Rows from block 5 of a small CTC audio transcriber, named by matrix and row number. Rows with one number belong to one neuron. Each number is 128 + 24 x the weight over its row's rms, rounded and kept within 0 to 255. All counts start at 0.
After each neuron's rows are labels from the 100 clips, of 14976, where the neuron reaches its highest value: "responds to" is what is common among them. Only what is clearly more common there than usual is listed. The data: read English sentences (LibriTTS-R).
# fc1: MLP up (model.blocks.5.mlp.fc1.weight, 1280x320), inputs 0-35
# fc2: MLP down (model.blocks.5.mlp.fc2.weight, 320x1280, transposed), outputs 0-35

fc1.44 [114 127 124  35  45 132 127 221 132 124 128 126 129 126 129 126 128 129  93 140 128 126 129 128 147 148 130 141 128 125 127 130  81 131 128 127]
fc2.44 [124 128 109 124 121 120 130 126 129  91 179 131 129 111 108 127 128 128 133  12 130 128 117 128 128 124 127 129 174 129 126 129 132 131 128 104]
responds to: voice: male

fc1.41 [128 127 129 110 135 128 129 134 128  98 128 128 194 128 128 128 127 125 152 129 127 133  72 142 133 128 128 127 129  57 126 142 128 138 135 103]
fc2.41 [158 125 137 129 136 129 139   0 132 142 126 128 138 163 128 129 128 129 128 128 116 129 119 129 127 101 129 129 121 128  48 128 129 128 130 128]
responds to: the word "he"; voice: female

fc1.278 [127 123 128 146 128 128 128 154 122 142 124 128  96 133 129 128 129 127 150 127 126 128 134  99 119 129 128 134 128  88 127 128 127 122 118 136]
fc2.278 [128 129 127 128 128 124 139 130 129 127 128 128 128 128 129 129 128 128 128 129 129 138 128 128 133 128 129 128 125 127 128 127 126 128   9 128]
responds to: the word "by"

fc1.265 [128 145 129 130 115 138 129 118 139 128 127 125 146 128 120 116  63 129 162 128 124 128 127 140 128 128 127 136  90 120 128 135 127 123 140 131]
fc2.265 [134 149 128 123 213 120 129 255 127 126 133 129 128 127 134 126 132  81 133 128 132 128 149 195 129 128 127 128 130 127 116 128 129 150 130 129]
responds to: voice: female; the word "and"; the word "in"

fc1.506 [124 131 125  97 128 128 255 128 132 131 135 125 128 128 133 113 127 128 128 139 128 128 128 127 129 135 132 128 128 117 150 135 124 137 128 131]
fc2.506 [ 85 136 132 128 128  98 151 123 118  92 188 208 126 129 128 126 133 125  85 168 109  68 127 161 151 129 163 118 130 138  96 112 137 129 127 120]
responds to: the word "was"

fc1.747 [124 131 130 151 130 108 136 130 128 125 128 128 134 128 128 132 128 126 102 122 126 129 134 114 150 126 151 127 139 130 139 129 132 117 128 132]
fc2.747 [128 129 128   0 138 127 128 121 127 132 128 130 127 128 130 130 120 109 107 137 126 148 128 127 129  99 121 141 150 130 114 109 127 127 121 127]
responds to: voice: female; the word "i"

fc1.540 [127 124 124 146 116 130 142 161 104 133 132 149 121 125 127 114 127 128 128 141 128 120 128 122  86 128 128 122 140 157  48 142 128 128 128   0]
fc2.540 [128 128 125 128 130 129 126 131 128 128 127 127 128 128 129  43 128 101 123 127 129 106 128 128 129 116 128 131 128 129 255 153 128 127 128  25]
responds to: the word "not"

fc1.683 [126 148 150 144 127 125 143 128 128 127 115 128 128 127 128 126 128 132 120 129 125 129 128 128 127 215 129 128 126 128 127 130 128 131 127 131]
fc2.683 [128 128 127 132 123 128 157 126  90 139 129 128 128 138 128 126 129 135 128 127 130 132 116 125 128 116 127 126 140 134 127 255 137 113 125 119]
responds to: the word "with"

fc1.392 [128  94 134 131 119 128 186 141   0 130 125 130 130 124 255 123 127 129 134 128 128 128 127 129 122 126 128 128 177 156 128 109 128 157  80  46]
fc2.392 [127 133 124 127 130 128 129 114  51 128 124 129 128 130  32 128 127 125 128 137 128 127 129 128 126 129 125 120 128 128 127 194 137 130 118 127]
responds to: the word "of"; voice: male

fc1.606 [146 122 128 106 128 129 123 130 126 114 131 135 126 124 131 132 128 125 122 129 126 129 114 130 129 100 132 126 128 127 128 170 129 127 131 126]
fc2.606 [129 126 128 128 131 126 184 127 128 128 127 127 128 127 127 128 128 128 132 178 130 128 129 164 125 128 128 127 129 122 127 127 127 134 143 129]
responds to: the word "was"

fc1.222 [132 125 128 119 125 127 127 129 128 132 126 125 127 134 128   3 134 128 125 122 140 111 128 129 129 125 128 129 128 128 122 128 128 126 131 125]
fc2.222 [123 129 128 131 128 132 129 127 127 129 129 128 128 126 127 121 128 129 133 127 128 129 128 128 128 123 128 119 128 128 128 133 127 123 129 129]
responds to: the word "her"

fc1.739 [118 102 155 128 132 127 136 118 104 139 129  95 152 126 129 128 129 133 121 152 124 133 129 128 116 128 131 123 128 126 142 129 127 129 129 116]
fc2.739 [130 161 128 129 101 146  45 128 128 117 151 128 121 130 109 154 131 128 136 128 128 134 132 134 134 127 125 127 128 124 126 127 166 127 120 144]
responds to: voice: male; the word "have"

fc1.450 [125 128 127 129 133 104 131 126 128  95 128 127 131 128 144 109 127 127 119 128 130 120 128 122 148 130 129 121 155 116 110 120  47 129 130 125]
fc2.450 [137 121 142 125 119 124 134 214 127 139 197 189 126  98 128  83 127 129 128 173 128 127 127 128 128 110 127 128 135 128 232 133 126 128 128 131]
responds to: voice: male

fc1.422 [134 138 181 131 143 125 128 205 128 150 133 125 124 128 118 127 125 126 128 127 126 128 126 130 120 126 141 107 118 119 154  68 128 129 255 128]
fc2.422 [128 136 126 132 159 128 124 131 129 131  79 127 128 139 131 126 128 128 129 177 128 130 127 140 128 142 128 127 128 135 128 113 165 124 133 131]
responds to: voice: female

fc1.173 [128  91 111 123 128 129 158 124 128 131 130 131 129 128 101 132 127 128 135 132 129 126 128 127 132 137 135 172 128 127 133 114 128 131 128 176]
fc2.173 [128 128 128 128 127 152 128 111 128 128 129 133 124 127 255 131 128 129 128 129 131 255 137 130 138 112 122 134 128 104 104 124 126 128 122 195]
responds to: the word "said"; the word "but"

fc1.184 [104 128 121 107 118 127 132 130 128 124 129 128 128 132 167 103 127 129 220 147 128 115 129 127 129 131 117 127 150 125 145 128  87 149 110 129]
fc2.184 [100 126 114  60 135 155 130 129 111 128 156 127 144 128 137 128 128 131 132 128 124 125 128 129 123 128 129 166 130 126 193 128 129 137 125 128]
responds to: voice: female; the word "i"

fc1.241 [128 127 128 131 130 128 255 127 128 124 131 126 128 139 137 132 168 131 127 128 116 128 240  60 127 127 126 126 129 127 131 128 128  88 130 128]
fc2.241 [128 133 128 127 128 129 123 128 126 151 128 131 128 129 127 126 159 126 124 128 114 123  61 128 127 129 128 128 103 128 125 128  37 114 128 127]
responds to: the word "her"

fc1.735 [128 124 128 131 128 128 121 127 128 124 128 128 128 129 130 121 139 128 127 128 127 127 116 127 133 131 130 129 133 128 135 129 128 127 130 128]
fc2.735 [128 163 106 128 128  69 129 136 128 128 165 130 126 127 127 127 127 127 137 129 128  93 138 129 128 138  91 125 129 129 126 127 130 132  27 128]
responds to: the word "is"

fc1.572 [ 89 128 114 129 129 129 208 128 128 130  67 129 126 126 125 124 128 128 128 123 126 183 141  88 102 127 109 123 133 147 127 125 120 126 128 130]
fc2.572 [129 127 132 126 133 128 111 129 127 120 128 158 126 131 128 125 128 128 120 128 123 126 123 122 144 129 130 128 128 130 109 137 124 128 136 255]
responds to: the word "think"

fc1.300 [126 191 126 146 112 133 125 124 128 131 136 128 124 128 128 119 123  71 125 129 156  82 120 129 131 127 228 113 148 130 131  11 160 118 129 141]
fc2.300 [128 129 120 128 129 128 128 126 130 127 134 158 128 144 124 128 128 128 125 158 118 128 130 131 141  70 123  68 145 136 128  93 125 126 144 141]
responds to: the word "looked"; the word "at"

fc1.78 [131 134 140 212 131 132 120 128 130 152  90 142 123 127  90 128 144 128 133 129 128 122 128 129 132 127 128 255 110 125 126 131  32 114 120 110]
fc2.78 [ 88 135 128 128  98 111 136 164 131 128 175 128 128 113 127 131 127 136 128 129 130 125 124 124 121 129  85 125 203 127 136 129 146 128 126 126]
responds to: voice: male

fc1.332 [130 130 117 128 125 255 125 145 128  73 126 128 131 126 204 120 128 129 128 206 131 128 119  90 131 129 126 130 117   0 114 133 127 126 129 106]
fc2.332 [128 127 130 152 141 124 129 128 129 135 122 128 125 129 128 129 129 129 128 141 128 120 128 129 130 124 125 127 128 131 128 117 128 133 140 139]
responds to: the word "he"

fc1.709 [128 126 128 129 127 121 124 127  87 128 134 136 128 128 112 115 126 128 127 123 128 127 136 125 130 127 133 127 128 128 127 131  66 128 114 129]
fc2.709 [134 129 129 127 127 122 128 127  27 122 129 146 132 135 126 131 127 129 130 126 151 140 141 137 134 120 130 117 122 129 126 128 123 121 111 125]
responds to: the word "was"; the word "it"

fc1.183 [128 129 128 138 126 130 127 128 129 126 126 128 130 133 128 127 141 131 139 128 127 131 142 129 129 133 182 132 117 116 138 163 140 127 128 145]
fc2.183 [129 128 118 131 128 115 130 249 123 125 133 128 128 120 128 128  21 131 139 131 127 128 114 128 127 140 135 136 135 124 167 131 163 118 143 124]
responds to: voice: female

fc1.764 [150 148 134 125 200 143 122 127 130 131 124 158 122 124 148 148 127 127 127 143 128 128 148 129 125 134 128 128 127 124 127 131  70  76  71 120]
fc2.764 [130 107 167 134 129 126 129 185 130 134 127 128 183 137 138 125 119 121 129 129 130 128 122 144 118 109 133  83 128 124 128 116 126 128 130  96]
responds to: the word "of"

fc1.132 [123 128 120 128 125 159 145 150 125 127 130 126 124 151 135 151 128 125 107 128 122 118 129 126 119 127 128 130 128 122 108 162 144  66 128 128]
fc2.132 [132 128 137 119 134 121 128 134  89 144 123 132 104 113 130 143 129 147 126 134 135 119 146 129 127 127 142 129 128 129 120 139 134 129 142 125]
responds to: the word "the"; voice: male; the word "with"

fc1.385 [127 131 127 136 127 126 128 138 131 129 128 124 142 130 127 128 112 116 130 129 126 113 127 131 121 128 129 128 152 128 137 136 128 120 119 127]
fc2.385 [126 143 132 128 128 126 129 131 124 133 163 126 104 133 128 132 131 126 131 128 130 126 127 139 129 116 128 131 120 136 126 255 128 132  19 125]
responds to: the word "with"

fc1.321 [127 122 135 128 122 140 150 119 128 111 104 129 148 127 117 171 131 130 140 129 126 128 129  98 110 128 128 130 111  57 131 139 131 139 126 123]
fc2.321 [171 129 128 128 128 148 128 149 120 129 137 129 126 129 128 178 128 171 135 126 128 127 161 131 126 126 130 128 128 130 128 255 138 124 125 114]
responds to: the word "with"

fc1.724 [127 129 126 161 126 121 128 125 127 127 128 127 129 129 128 113 133 128 121 127 128 131 128 105 117 128  90 134 128 128 119 126   0 128 130 129]
fc2.724 [125 128  27 125 127 129  96 128 137 102 116 129 128 135 128 134 128 130 128 128 127 129 130 168 131 114 207 175 128 129  75 129 127 127 130 133]
responds to: voice: female

fc1.238 [130 137  55  68 127 135 130 134 101 129 126 129 127 131 123 132 130 127 126 126 123 128 133  91 132 128 210 129 125 106 145 130 128 129 127 128]
fc2.238 [125 127 130 127 130 119 127 130 128 120 128 128 129 131 128 156 129 126 128 255 125 126 129 130 134 130 128 130 128 127 143 129 125  80 139 105]
responds to: the word "not"

fc1.350 [134 139 127 129 129 125 129 111 125 121 117 234 116 116 132 127  86 136 129 126 201 149 126 141 136 126 130 127 118 155 128 128 129 126 140 131]
fc2.350 [124 128 162 128 129 128 125 118 132 127 131 128 129 126 130 135 128 105 122 128 130 130 131 128 143 137 131 125 127 132 123 128 130 131 125 127]
responds to: the word "them"

fc1.474 [129 126 138 106 108 129 126 128 128 141 128 128 128 128 129 128 129 128 130 130 128 131 135 126 129 136 161 178 129 130 133 128 127 140  75 128]
fc2.474 [129 128 128 128 161 125 128 128 127 128 131 119 128 125 180 120 125 118 169 127 204 176 139 215 128 128 128 128 122 116 128 127 128 128 128 142]
responds to: the word "and"; the word "as"

fc1.190 [126 158 134 128 128 129 127 124 128 126 129 123 127 130 129 127 147 127 127 129 134 128 128 124 130 124 127 127 141 121  88 128 132 136 130  33]
fc2.190 [129 128 173 131 128 128 128 128 131 136 119 138 130 153 121 125 128 129 128 131 171 137 128 128 129 229 128 128 131 133 144 127 136 128 128 128]
responds to: voice: female; the word "her"; the word "she"

fc1.711 [134 129 134 135 130 128 127 129 130 131 127 129 133 129 121 119 127 127 131 127 122 178 128 122 128 126 125 128 126 128  92 118 131 128 141 130]
fc2.711 [128 127 129 156 132 134 134 110 129 128 128 123 129 113 129 128 130 125 130 127 126   1 140 128 121 129 130 128 126 126 128 123 132 130 130 126]
responds to: voice: male