{
  "spec_augment": true,
  "tokenizer": "word",
  "mlp_ratio": 4,
  "inner_norm": false,
  "epochs": 70.0
}
Rows from block 5 of a small CTC audio transcriber, named by matrix and row number. Rows with one number belong to one neuron. Each number is 128 + 32 x the weight over its row's rms, rounded and kept within 0 to 255. All counts start at 0. Numbers have three digits each. After the name is the row's rms in percent of the matrix's.
After each neuron's rows are labels from the 100 clips, of 14976, where the neuron reaches its highest value: "strongest on" is what is common among them; "loudest band" is the band of the loudest frequency at the time of the peak. Only what is clearly more common there than usual is listed. The data: read English sentences (LibriTTS-R). In brackets: how many of the 100, against the usual share in percent.
# fc1: MLP up (model.blocks.5.mlp.fc1.weight, 1280x320), inputs 0-35
# fc2: MLP down (model.blocks.5.mlp.fc2.weight, 320x1280, transposed), outputs 0-35

fc1.113 127:125122127093110130162127000132132125121124128122131126126131124142053134124159079152138048139128032126131130
fc2.113 098:118128128244128141128128152088128255127128132128129131129193158128137194127127142086172133106132127142140127
strongest on: voice: female (91 vs 52.2)
loudest band: 250 to 500 Hz (45 vs 13.4); 500 to 1000 Hz (33 vs 6.5)

fc1.303 162:127147136130125128127125128129128124127135128211127126126130127123128131121122146144129128137111058129129132
fc2.303 166:127128138123124129127114127128103152133128124132124130126255128128119217136075126126115120129129186130255210
strongest on: the word "just" (55 vs 1.6)
loudest band: 250 to 500 Hz (60 vs 13.4)

fc1.677 183:129106128116112127131127128136127128126125140131124119136191131128127152124130127140126131050132086181127131
fc2.677 160:166122169253127129128128112120131133139128132130115147137119126121126133128121128128127129129127129123139125
strongest on: voice: male (80 vs 47.8)
loudest band: 250 to 500 Hz (32 vs 13.4)

fc1.214 157:128134122167100129132042124123128130123128121133113128128129161121123143129066092186128129126108134130168092
fc2.214 160:121116116096079145129121119129128136129125150122121127129131112178161134126109156134182110076089111159114126
strongest on: voice: male (73 vs 47.8); the word "such" (61 vs 1.5)
loudest band: 500 to 1000 Hz (25 vs 6.5)

fc1.215 166:204127127112115129129123127127129129125128129152131128128130128129130132129119172126125123121133118125130131
fc2.215 182:124131129130134140128130127128128127127122178127060128129128128093125169127083116128128117131129129126127128
strongest on: the word "but" (56 vs 9.2); the word "i" (50 vs 20.1)
loudest band: 500 to 1000 Hz (34 vs 6.5)

fc1.351 159:131128135125132137127128128131129124124128232163129127131150132130123134123116128146128079128128109133123129
fc2.351 125:120130136132131151127125148127126130125128131129126129118125108127125136122111131135123126129124123136123121
strongest on: the word "she" (47 vs 8.6); the word "her" (26 vs 7.8)
loudest band: 2000 to 4000 Hz (27 vs 2.5)

fc1.235 145:130115122107129129126139082127128122128143138128128128117128131148000126113129097124122130128133126132128139
fc2.235 175:156130132116127128126118036125128130128122125130128128151000255121128144170125130125130126126183128129087125
strongest on: the word "i" (55 vs 20.1); the word "will" (35 vs 4.1); the word "it" (35 vs 15.2); the word "was" (35 vs 15.8)
loudest band: 500 to 1000 Hz (38 vs 6.5)

fc1.135 148:135126110114128132128136129128128128134125129104128129127160126128159107129130107126126113135128105134122128
fc2.135 128:129138128052130135129118128127145139135116129162120129129111129129104129132191131127129132133132086126128082
strongest on: the word "that" (49 vs 13.1)
loudest band: 250 to 500 Hz (49 vs 13.4)

fc1.547 161:127129137129125117128133124128128211128135142134126129130139127128125128128128108087126127129120133125129132
fc2.547 129:128125129129120128133113127087125137128126255120129130130128147131127130127131133104131112109121128145105131
strongest on: the word "you" (40 vs 14.2)
loudest band: 250 to 500 Hz (47 vs 13.4)

fc1.733 138:129111135130108115119123130146134169130129132126129135132071125133129187127228116205000129123132119128143131
fc2.733 144:000205137216130129139206129129140128129125106021131094128132128128123126126120100125123129152129120128127112
strongest on: the word "very" (29 vs 2.8)
loudest band: 250 to 500 Hz (46 vs 13.4)

fc1.224 159:129129128133128130147124084051142126168139126123165126160065114139129076127081090128138128191115135129123123
fc2.224 163:127127129254127128132129122138116128131128138132132132129127132134130216135026130133133128128127128126126080
strongest on: voice: female (90 vs 52.2)
loudest band: 500 to 1000 Hz (25 vs 6.5)

fc1.604 168:127127136149128128129129129128124140130128130180127130136133126186128138125130124128152128121129136137255088
fc2.604 184:127121132131133121127034121128121128128125128118128130128141128131132129128132128128128128152132131129255000
strongest on: voice: male (73 vs 47.8)
loudest band: 4000 to 8000 Hz (31 vs 5.6)

fc1.15 172:122132126128134128129125129127129129127125142128135124144127120132136128107088127124124124127134130155130134
fc2.15 161:113129136124128127124126128143122127126130115123117127110229131121124255127125129126110128128113128128127172
strongest on: the word "just" (27 vs 1.6)
loudest band: 250 to 500 Hz (45 vs 13.4)

fc1.626 170:128129133144129132128130129150128127137128128127132131127152129127131106126175128128128218129145126136119126
fc2.626 190:127123128129167129128128127000114130132128128126080129128101189132128130125114128126162123133203100131084123
strongest on: the word "if" (38 vs 4.5); the word "it" (34 vs 15.2)
loudest band: 250 to 500 Hz (41 vs 13.4)

fc1.766 157:129133129204127126136128128129130128130134133105129128128114136128141128129128174120128126127131133127126112
fc2.766 186:128140128128127138116125131119123132124131123129128128120128130054121127127128126144129129220140128131128127
strongest on: the word "if" (74 vs 4.5); the word "you" (33 vs 14.2)
loudest band: 250 to 500 Hz (43 vs 13.4)

fc1.19 126:124131135128123126129127132000122127127137201138128130130137127119133126146122133136120134148131000174126128
fc2.19 145:124114131129130128115255126113128114129149117127128129132127129121111141127105126123141132156137127103123129
strongest on: voice: female (83 vs 52.2); the word "of" (54 vs 25.4)
loudest band: 500 to 1000 Hz (55 vs 6.5)

fc1.613 073:126128132087116137126129073127113128114128148095138127128236096117129128130130110122255125064127124087106143
fc2.613 051:128159147182151069127132255087171120128127102130198133178125092032129152117126079148145129197130111125142132
strongest on: voice: male (86 vs 47.8); the word "about" (27 vs 2.5)
loudest band: 500 to 1000 Hz (43 vs 6.5)