A small CTC audio transcriber, trained from scratch: trained on read English sentences (LibriTTS-R).
Rows from block 5 of a small CTC audio transcriber, named by matrix and row number. Rows with one number belong to one neuron. Each number is 500 + 25 x the weight over its row's rms, rounded and kept within 0 to 999. All counts start at 0. Numbers have three digits each.
Before each neuron's rows are labels from the 100 clips, of 14976, where the neuron reaches its highest value: "loudest" is the band of the loudest frequency at the time of the peak. Only what is clearly more common there than usual is listed. The data: read English sentences (LibriTTS-R). In brackets: how many of the 100.
# fc1: MLP up (model.blocks.5.mlp.fc1.weight, 1280x320), inputs 72-107
# fc2: MLP down (model.blocks.5.mlp.fc2.weight, 320x1280, transposed), outputs 72-107

loudest: 1000 to 2000 Hz (50)
fc1.116:526495511503504495475512500500500507501503500497498502501500498498499502500510497499497500449493500500499570
fc2.116:499502499499499485500501368502501499503500504500504507493502501497502500499500500500499501501476500500499502

loudest: 500 to 1000 Hz (25)
fc1.757:545509500622500483497497505505498504502499498498500500501486511497496497500499499511498500378500520501500499
fc2.757:496501499499500504480499500503502522503499498505518497499508500509500484519491500499500490499499501508505491

loudest: 1000 to 2000 Hz (57)
fc1.59:500501495493503422500491498503499500516522507568506624497519538495489500556500487358517501481503500514496513
fc2.59:500499499490500500521509499501446500504519500491500518491498501596503503544505499487500503475474502581496495

loudest: 250 to 500 Hz (35); 1000 to 2000 Hz (34)
fc1.232:508501499495499463367500500500499548478497506506500517496490487488470499485498546502500496502469572498501500
fc2.232:499555481498499500494398467508500438539496500495455457518497500498500502511498594503501505499511500500489514

loudest: 1000 to 2000 Hz (49)
fc1.269:500502501500499501506502503505501498500508498560493500497494452508500504592500491495507498497480497499501497
fc2.269:498529456498500501502498484499501497507500497489496505499463489508531497522528501502501498455505501526515499

loudest: 250 to 500 Hz (65)
fc1.314:499529503497499471500526499500507502510499501484499503498504495500498499502502500504502500504466497494425500
fc2.314:500500523449501499502386504499502501501500455500499501499500500500500532500501583494516495490500470499503500

loudest: 500 to 1000 Hz (51)
fc1.87:507494501498499502494462505500511504502500489501556514497501518524512501530500541526502486503507484502501524
fc2.87:492485498498501500500494499524468499496498489500500490587495500488499499520515480501537477502491500499495494

loudest: 1000 to 2000 Hz (32)
fc1.369:509496499514498501500500495500494489504479501499497492522505488527499499500500493497497500415441505506495499
fc2.369:497502501499495500502498500529502498514496502501498500500554495501500498474500498500514503500497507500498500

loudest: 1000 to 2000 Hz (35)
fc1.695:493500496501500477501499485496498501498506503499500496499513519486503499607501505499500486472506502504501500
fc2.695:507495528500499499500500502498495490501500499503516535503494511501506498500502498499494504499496506501504495

loudest: 500 to 1000 Hz (37)
fc1.694:496501489507500502520500501501500501500490499549499498503501500500500530500500493500501501504532457502501488
fc2.694:428500466498500508501500509499522500498500501495500500539478503492499506503504488496497509488503503500592503

loudest: 4000 to 8000 Hz (58); 2000 to 4000 Hz (27)
fc1.763:503501499496500531496341501498543497499495497478504519541510375503464569498498502523498499500501501470502501
fc2.763:500499495504501498500499499500500500500500515500500500493496467506499314512514498499499520500491500501498500

loudest: 250 to 500 Hz (55)
fc1.759:508488500510506528512495497500500493501522501618493500502500503500514543501500534497502499493501501495499500
fc2.759:500495508451503498501500495500447498500507501501500501502500373507500502500476499479498503489504499494498431

loudest: 500 to 1000 Hz (39)
fc1.724:540501513500498500494499500508548453500500501491546472543500500503542495553501502501498500504493501500456500
fc2.724:478499591492497498500503497499500500501502500506463500480498494495501502599500500469495500503499502500501463

loudest: 4000 to 8000 Hz (25)
fc1.367:501498497500504498412541500498500468498499502498609473495500501486502500500504543498502500499501505592500508
fc2.367:500500497504499500500497656500522513435495499500500501501413502503397494501471499497499512513499499500501496

loudest: 4000 to 8000 Hz (32)
fc1.344:501501500500501500500500472502499499497500493502495503499503501496502500500515494499500500494503513489500500
fc2.344:495503504500512498493500501499573500500500502498501503498500502498500491497501500494500500498493499496499499

loudest: 250 to 500 Hz (37)
fc1.725:491597504544621492501498500499501489502501506496518514507537498491495501501500498501500500500501498501501500
fc2.725:499500499500448500496516505499482499500496500505500500502499500499502505500495503499512495520467500501509484

loudest: 250 to 500 Hz (42)
fc1.501:510509500501499501501499501477488515501499502499499500501496517501478501503497501508549500514502499497451500
fc2.501:502498496502505325501500505501502505497499501498507512501476498470486496497500510490500451459497498498501501

loudest: 1000 to 2000 Hz (30)
fc1.625:490501500500513521502505496502500496500407503623502501489517428512501500500499499497501498508496505499503495
fc2.625:497497500491482510498497506498491500503500501499498481500491513501500501483502500500499500475529457500504499

loudest: 500 to 1000 Hz (43)
fc1.535:501572650530494501479346505500501494500523501509499480500500504496500506500500500502497502503501499501502499
fc2.535:500495499501504498500500501505500502499505494507511500500500500481499500499499595503545492506501500495502500

loudest: 1000 to 2000 Hz (26)
fc1.447:512499500502524500500393494502500490500520499509527499500506506475492498499504505495499499374499496499500494
fc2.447:484500497500517501501479500494484436506500495505501516504475500512500500485499497499500500501500499500508498

loudest: 500 to 1000 Hz (55)
fc1.137:497494499499494513460476509500500504499412507502500497494491506500463495483492518516500500485479501489509496
fc2.137:500529533500501461496500493504449500502492498500496497528500508480511462498478496500501503500500501500498498

loudest: 250 to 500 Hz (46)
fc1.686:512491487501522500500500532493503513490501505499523500499503500470496502506501490502500500410510498492501537
fc2.686:487500500494502500501499520502499485500502500501528504500498495500488500500501498501515488552500501500500495

loudest: 4000 to 8000 Hz (89)
fc1.361:500500500500501514498506505498498498503500499494502501493606500498500494500500500493498501498469501521500486
fc2.361:503502502500501502502503500500495500496499504500500528500499501500500502493491502500497503475500499500501481

loudest: 500 to 1000 Hz (29)
fc1.690:501467500500499479500448506509488490498499500502567499482505499494493493552500500501497503502536496472500499
fc2.690:491507500496500508466515500511503503488508500500499515500503501499505492510577484507531481501485501531495412

loudest: 250 to 500 Hz (50)
fc1.429:496479500499539509442497500500498500503500490563496500491502502503517492503501522459488497557499492503497502
fc2.429:501425500502505503484500500500501499468500502500500489500495505463500501507453505498494496499499499501500500

loudest: 500 to 1000 Hz (43)
fc1.150:499495499514500500487332478500499504499500502501500500500498504531503514472500509501504511505502425498504500
fc2.150:500526500501541505507496500499499501493505500507500499500501500502500551508520481537499501493502500525502500

loudest: 1000 to 2000 Hz (55)
fc1.526:501497501501503503500499496500500503502500496503494499496500502499500499504504499499497499500513493501500499
fc2.526:482500499501501500550497507498498494494500498505499535540500520500504497506500487499479506500499499522501503

loudest: 250 to 500 Hz (50)
fc1.212:493500499500503504505505496508499507501494499501481496486499550501499498499500500471508500492499500497504498
fc2.212:499461499499502500497501499504351481501266492501451499497474512503496508501499499506501501499500501501497502

loudest: 500 to 1000 Hz (43)
fc1.54:508506518510500493501495491499514502505500498499547493484543500492500501497496499513500501502538498498490504
fc2.54:499524523501501504501501500498500500552488500500500500601486500500495501499500494498499504498500522499502502

loudest: 4000 to 8000 Hz (82)
fc1.746:500490517654498496498441511500500502499501498490494521500556494500500567505501502496510500495493482502501470
fc2.746:483493524509503500501498500499500499490501513502594526497498500529500500522504499500492503501492505500501498

loudest: 250 to 500 Hz (44)
fc1.523:515500496500500500503529510499495485512505498497488500683501492490376555526500499494499508503492498502453501
fc2.523:502500498500483504500586505501507499500500503501505494440501502505502506502499500500500456493497501500519513

loudest: 500 to 1000 Hz (82)
fc1.236:498506483502497550497487511505500507495495500502514497500503499504500500511497539514503503502497499501497485
fc2.236:493550500496500502499496480499496488523494476500500498502487499500513430496492500500504502503505497499518485

loudest: 1000 to 2000 Hz (33)
fc1.505:504498499500499410504500500503500497494467499499502498495472421496499494501499500501502501501497501500500502
fc2.505:498500500484500500500496502508498493501505501484501502499500501500501502500500483493503499462517499500500501

loudest: 1000 to 2000 Hz (45)
fc1.185:502499514499501461499490500501505500501502501501500506501378495503497498526519527498500499542487500536499535
fc2.185:500505500492487499500500501503500464502506498501500501485515500495499515497501499496500501501504501500502500

loudest: 250 to 500 Hz (43)
fc1.84:499488500496511504512501513501500507498475504489503504500499502548521506501496505500496507487498500590428636
fc2.84:492466499502495358500501479500495532500499493501497501539551531503494501511505506499507483502500498499510504

loudest: 250 to 500 Hz (41)
fc1.163:500501448496501498500507500484500461499500497504547495499502503500491500500500503500500501504413527467504499
fc2.163:485500500511495257501503498506500487502522497462510502501499475502487499500499488500513497513500498500499498

loudest: 500 to 1000 Hz (41); 250 to 500 Hz (32)
fc1.30:500511517490501497515498449500499501503490496498504500584498384493477512502506536506504504497513501424482684
fc2.30:498465500500499496500493499480497500492500497497500530492501502493500482501488501500495501496499501506500499

loudest: 4000 to 8000 Hz (29)
fc1.491:501505496500501500501502500503500500499507504497500487678503473502499502500503500497506499500500501432499501
fc2.491:504500486500501437480496508493499500502499500479513500500501543499500488500499500499501499492496500502500504

loudest: 4000 to 8000 Hz (29)
fc1.737:503528500499498500503507419502500500500506500510573498500507497548496501488493499497499504503416461478514496
fc2.737:500469489502500495500506501505500566334508502502501492499570499500500478508497503490502497507504500503499467

loudest: 500 to 1000 Hz (55)
fc1.357:512597511577496500497500500500500500508500504499502500500500499384497501500500495501494501499517500500502518
fc2.357:608440501501498500501500498499499500502499500503523500496497496499498538499502495498496500491499498499505500

loudest: 250 to 500 Hz (34)
fc1.86:498580499498500486500500502500500501500501494501500526512497495474444503501629500558498518500503499500500508
fc2.86:501496502442501495500477500500501500503500500494500500499495529504507501499503485496500498501481500500502499

loudest: 4000 to 8000 Hz (45)
fc1.616:498498501495495599502496511508500508499495500500493500505500501503457506498502499491504500489500430496502501
fc2.616:500500498500490496500503499482491486501456471500507503498492498503501475501463473502499486542501499500502496

loudest: 500 to 1000 Hz (25)
fc1.224:496500497496515518501405530499506516499508501505518503501472500501576500444501508500506501416501504500500491
fc2.224:485496498488493503500501500504499558499509501498546500499500502499497500545501499510500500526496494499497500

loudest: 250 to 500 Hz (40)
fc1.599:497500505493497501483508501500486454536497501498475499480445500502501495496500500489501525511498500513467551
fc2.599:498497500501501217500500500488500497501498503502500499496500511500500501505499500500492500501501497500481500

loudest: 250 to 500 Hz (38); 500 to 1000 Hz (25)
fc1.509:503550503500502498501499467500499501495501496493500503647500455502498503500504503496494504468500501442491685
fc2.509:505500497500500474501459502495500502495500498501500500491498500495499494500497498500502499488498500502501509

loudest: 250 to 500 Hz (48)
fc1.200:504500513500494498492507478497500518505507495500500506500480508507519498498500498496500506500483497497501499
fc2.200:502500499504499499499504499505479504504502507496504494499481496501499501424498500495504500499493510497500500

loudest: 500 to 1000 Hz (63)
fc1.567:512499499497498499500450486508521481505490530523500494498500508499472513536496499516500501504498504556499506
fc2.567:498517500483507471497505511497501501543503501494500500537500531495493520478454500499497500394443501480508500

loudest: 250 to 500 Hz (41)
fc1.248:506494501506538550495499484500499503504503497496552503593499531487448497498500488498501510503331474500500561
fc2.248:499502500502513503498506501497500507473500506500503500499499490490499501504502500518501496509498440499477504

loudest: 250 to 500 Hz (36)
fc1.405:509499499501499498500500485500500509500482491498499516568512499498389501482509497500495500500506498503499532
fc2.405:526501494499495499500526577500502500500500500500496498489501500503501502482500495500500500500500493499500500

loudest: 250 to 500 Hz (33)
fc1.262:503570558505490498489497497500498494499481500500501509508450500500506503501586500503499502501500524504501501
fc2.262:494503494513515502500497499507483497508491508499501503499636491500501500500502502500499502505506496490494500

loudest: 500 to 1000 Hz (35)
fc1.64:500501499489517502500498506499500500499509501560497494502473447558436503500501539494501499500502500524496501
fc2.64:500495500481500498513501495500494499501500505409500500505500500494526500500484504500502494500500500508500496

loudest: 250 to 500 Hz (32)
fc1.421:499490548497515498500511495527530489501498490486519497496483499502502596500488497499498495503488405499496571
fc2.421:501499498499479504512493492497504551504476494496475502503482475499441479499503510497500497503485501498507476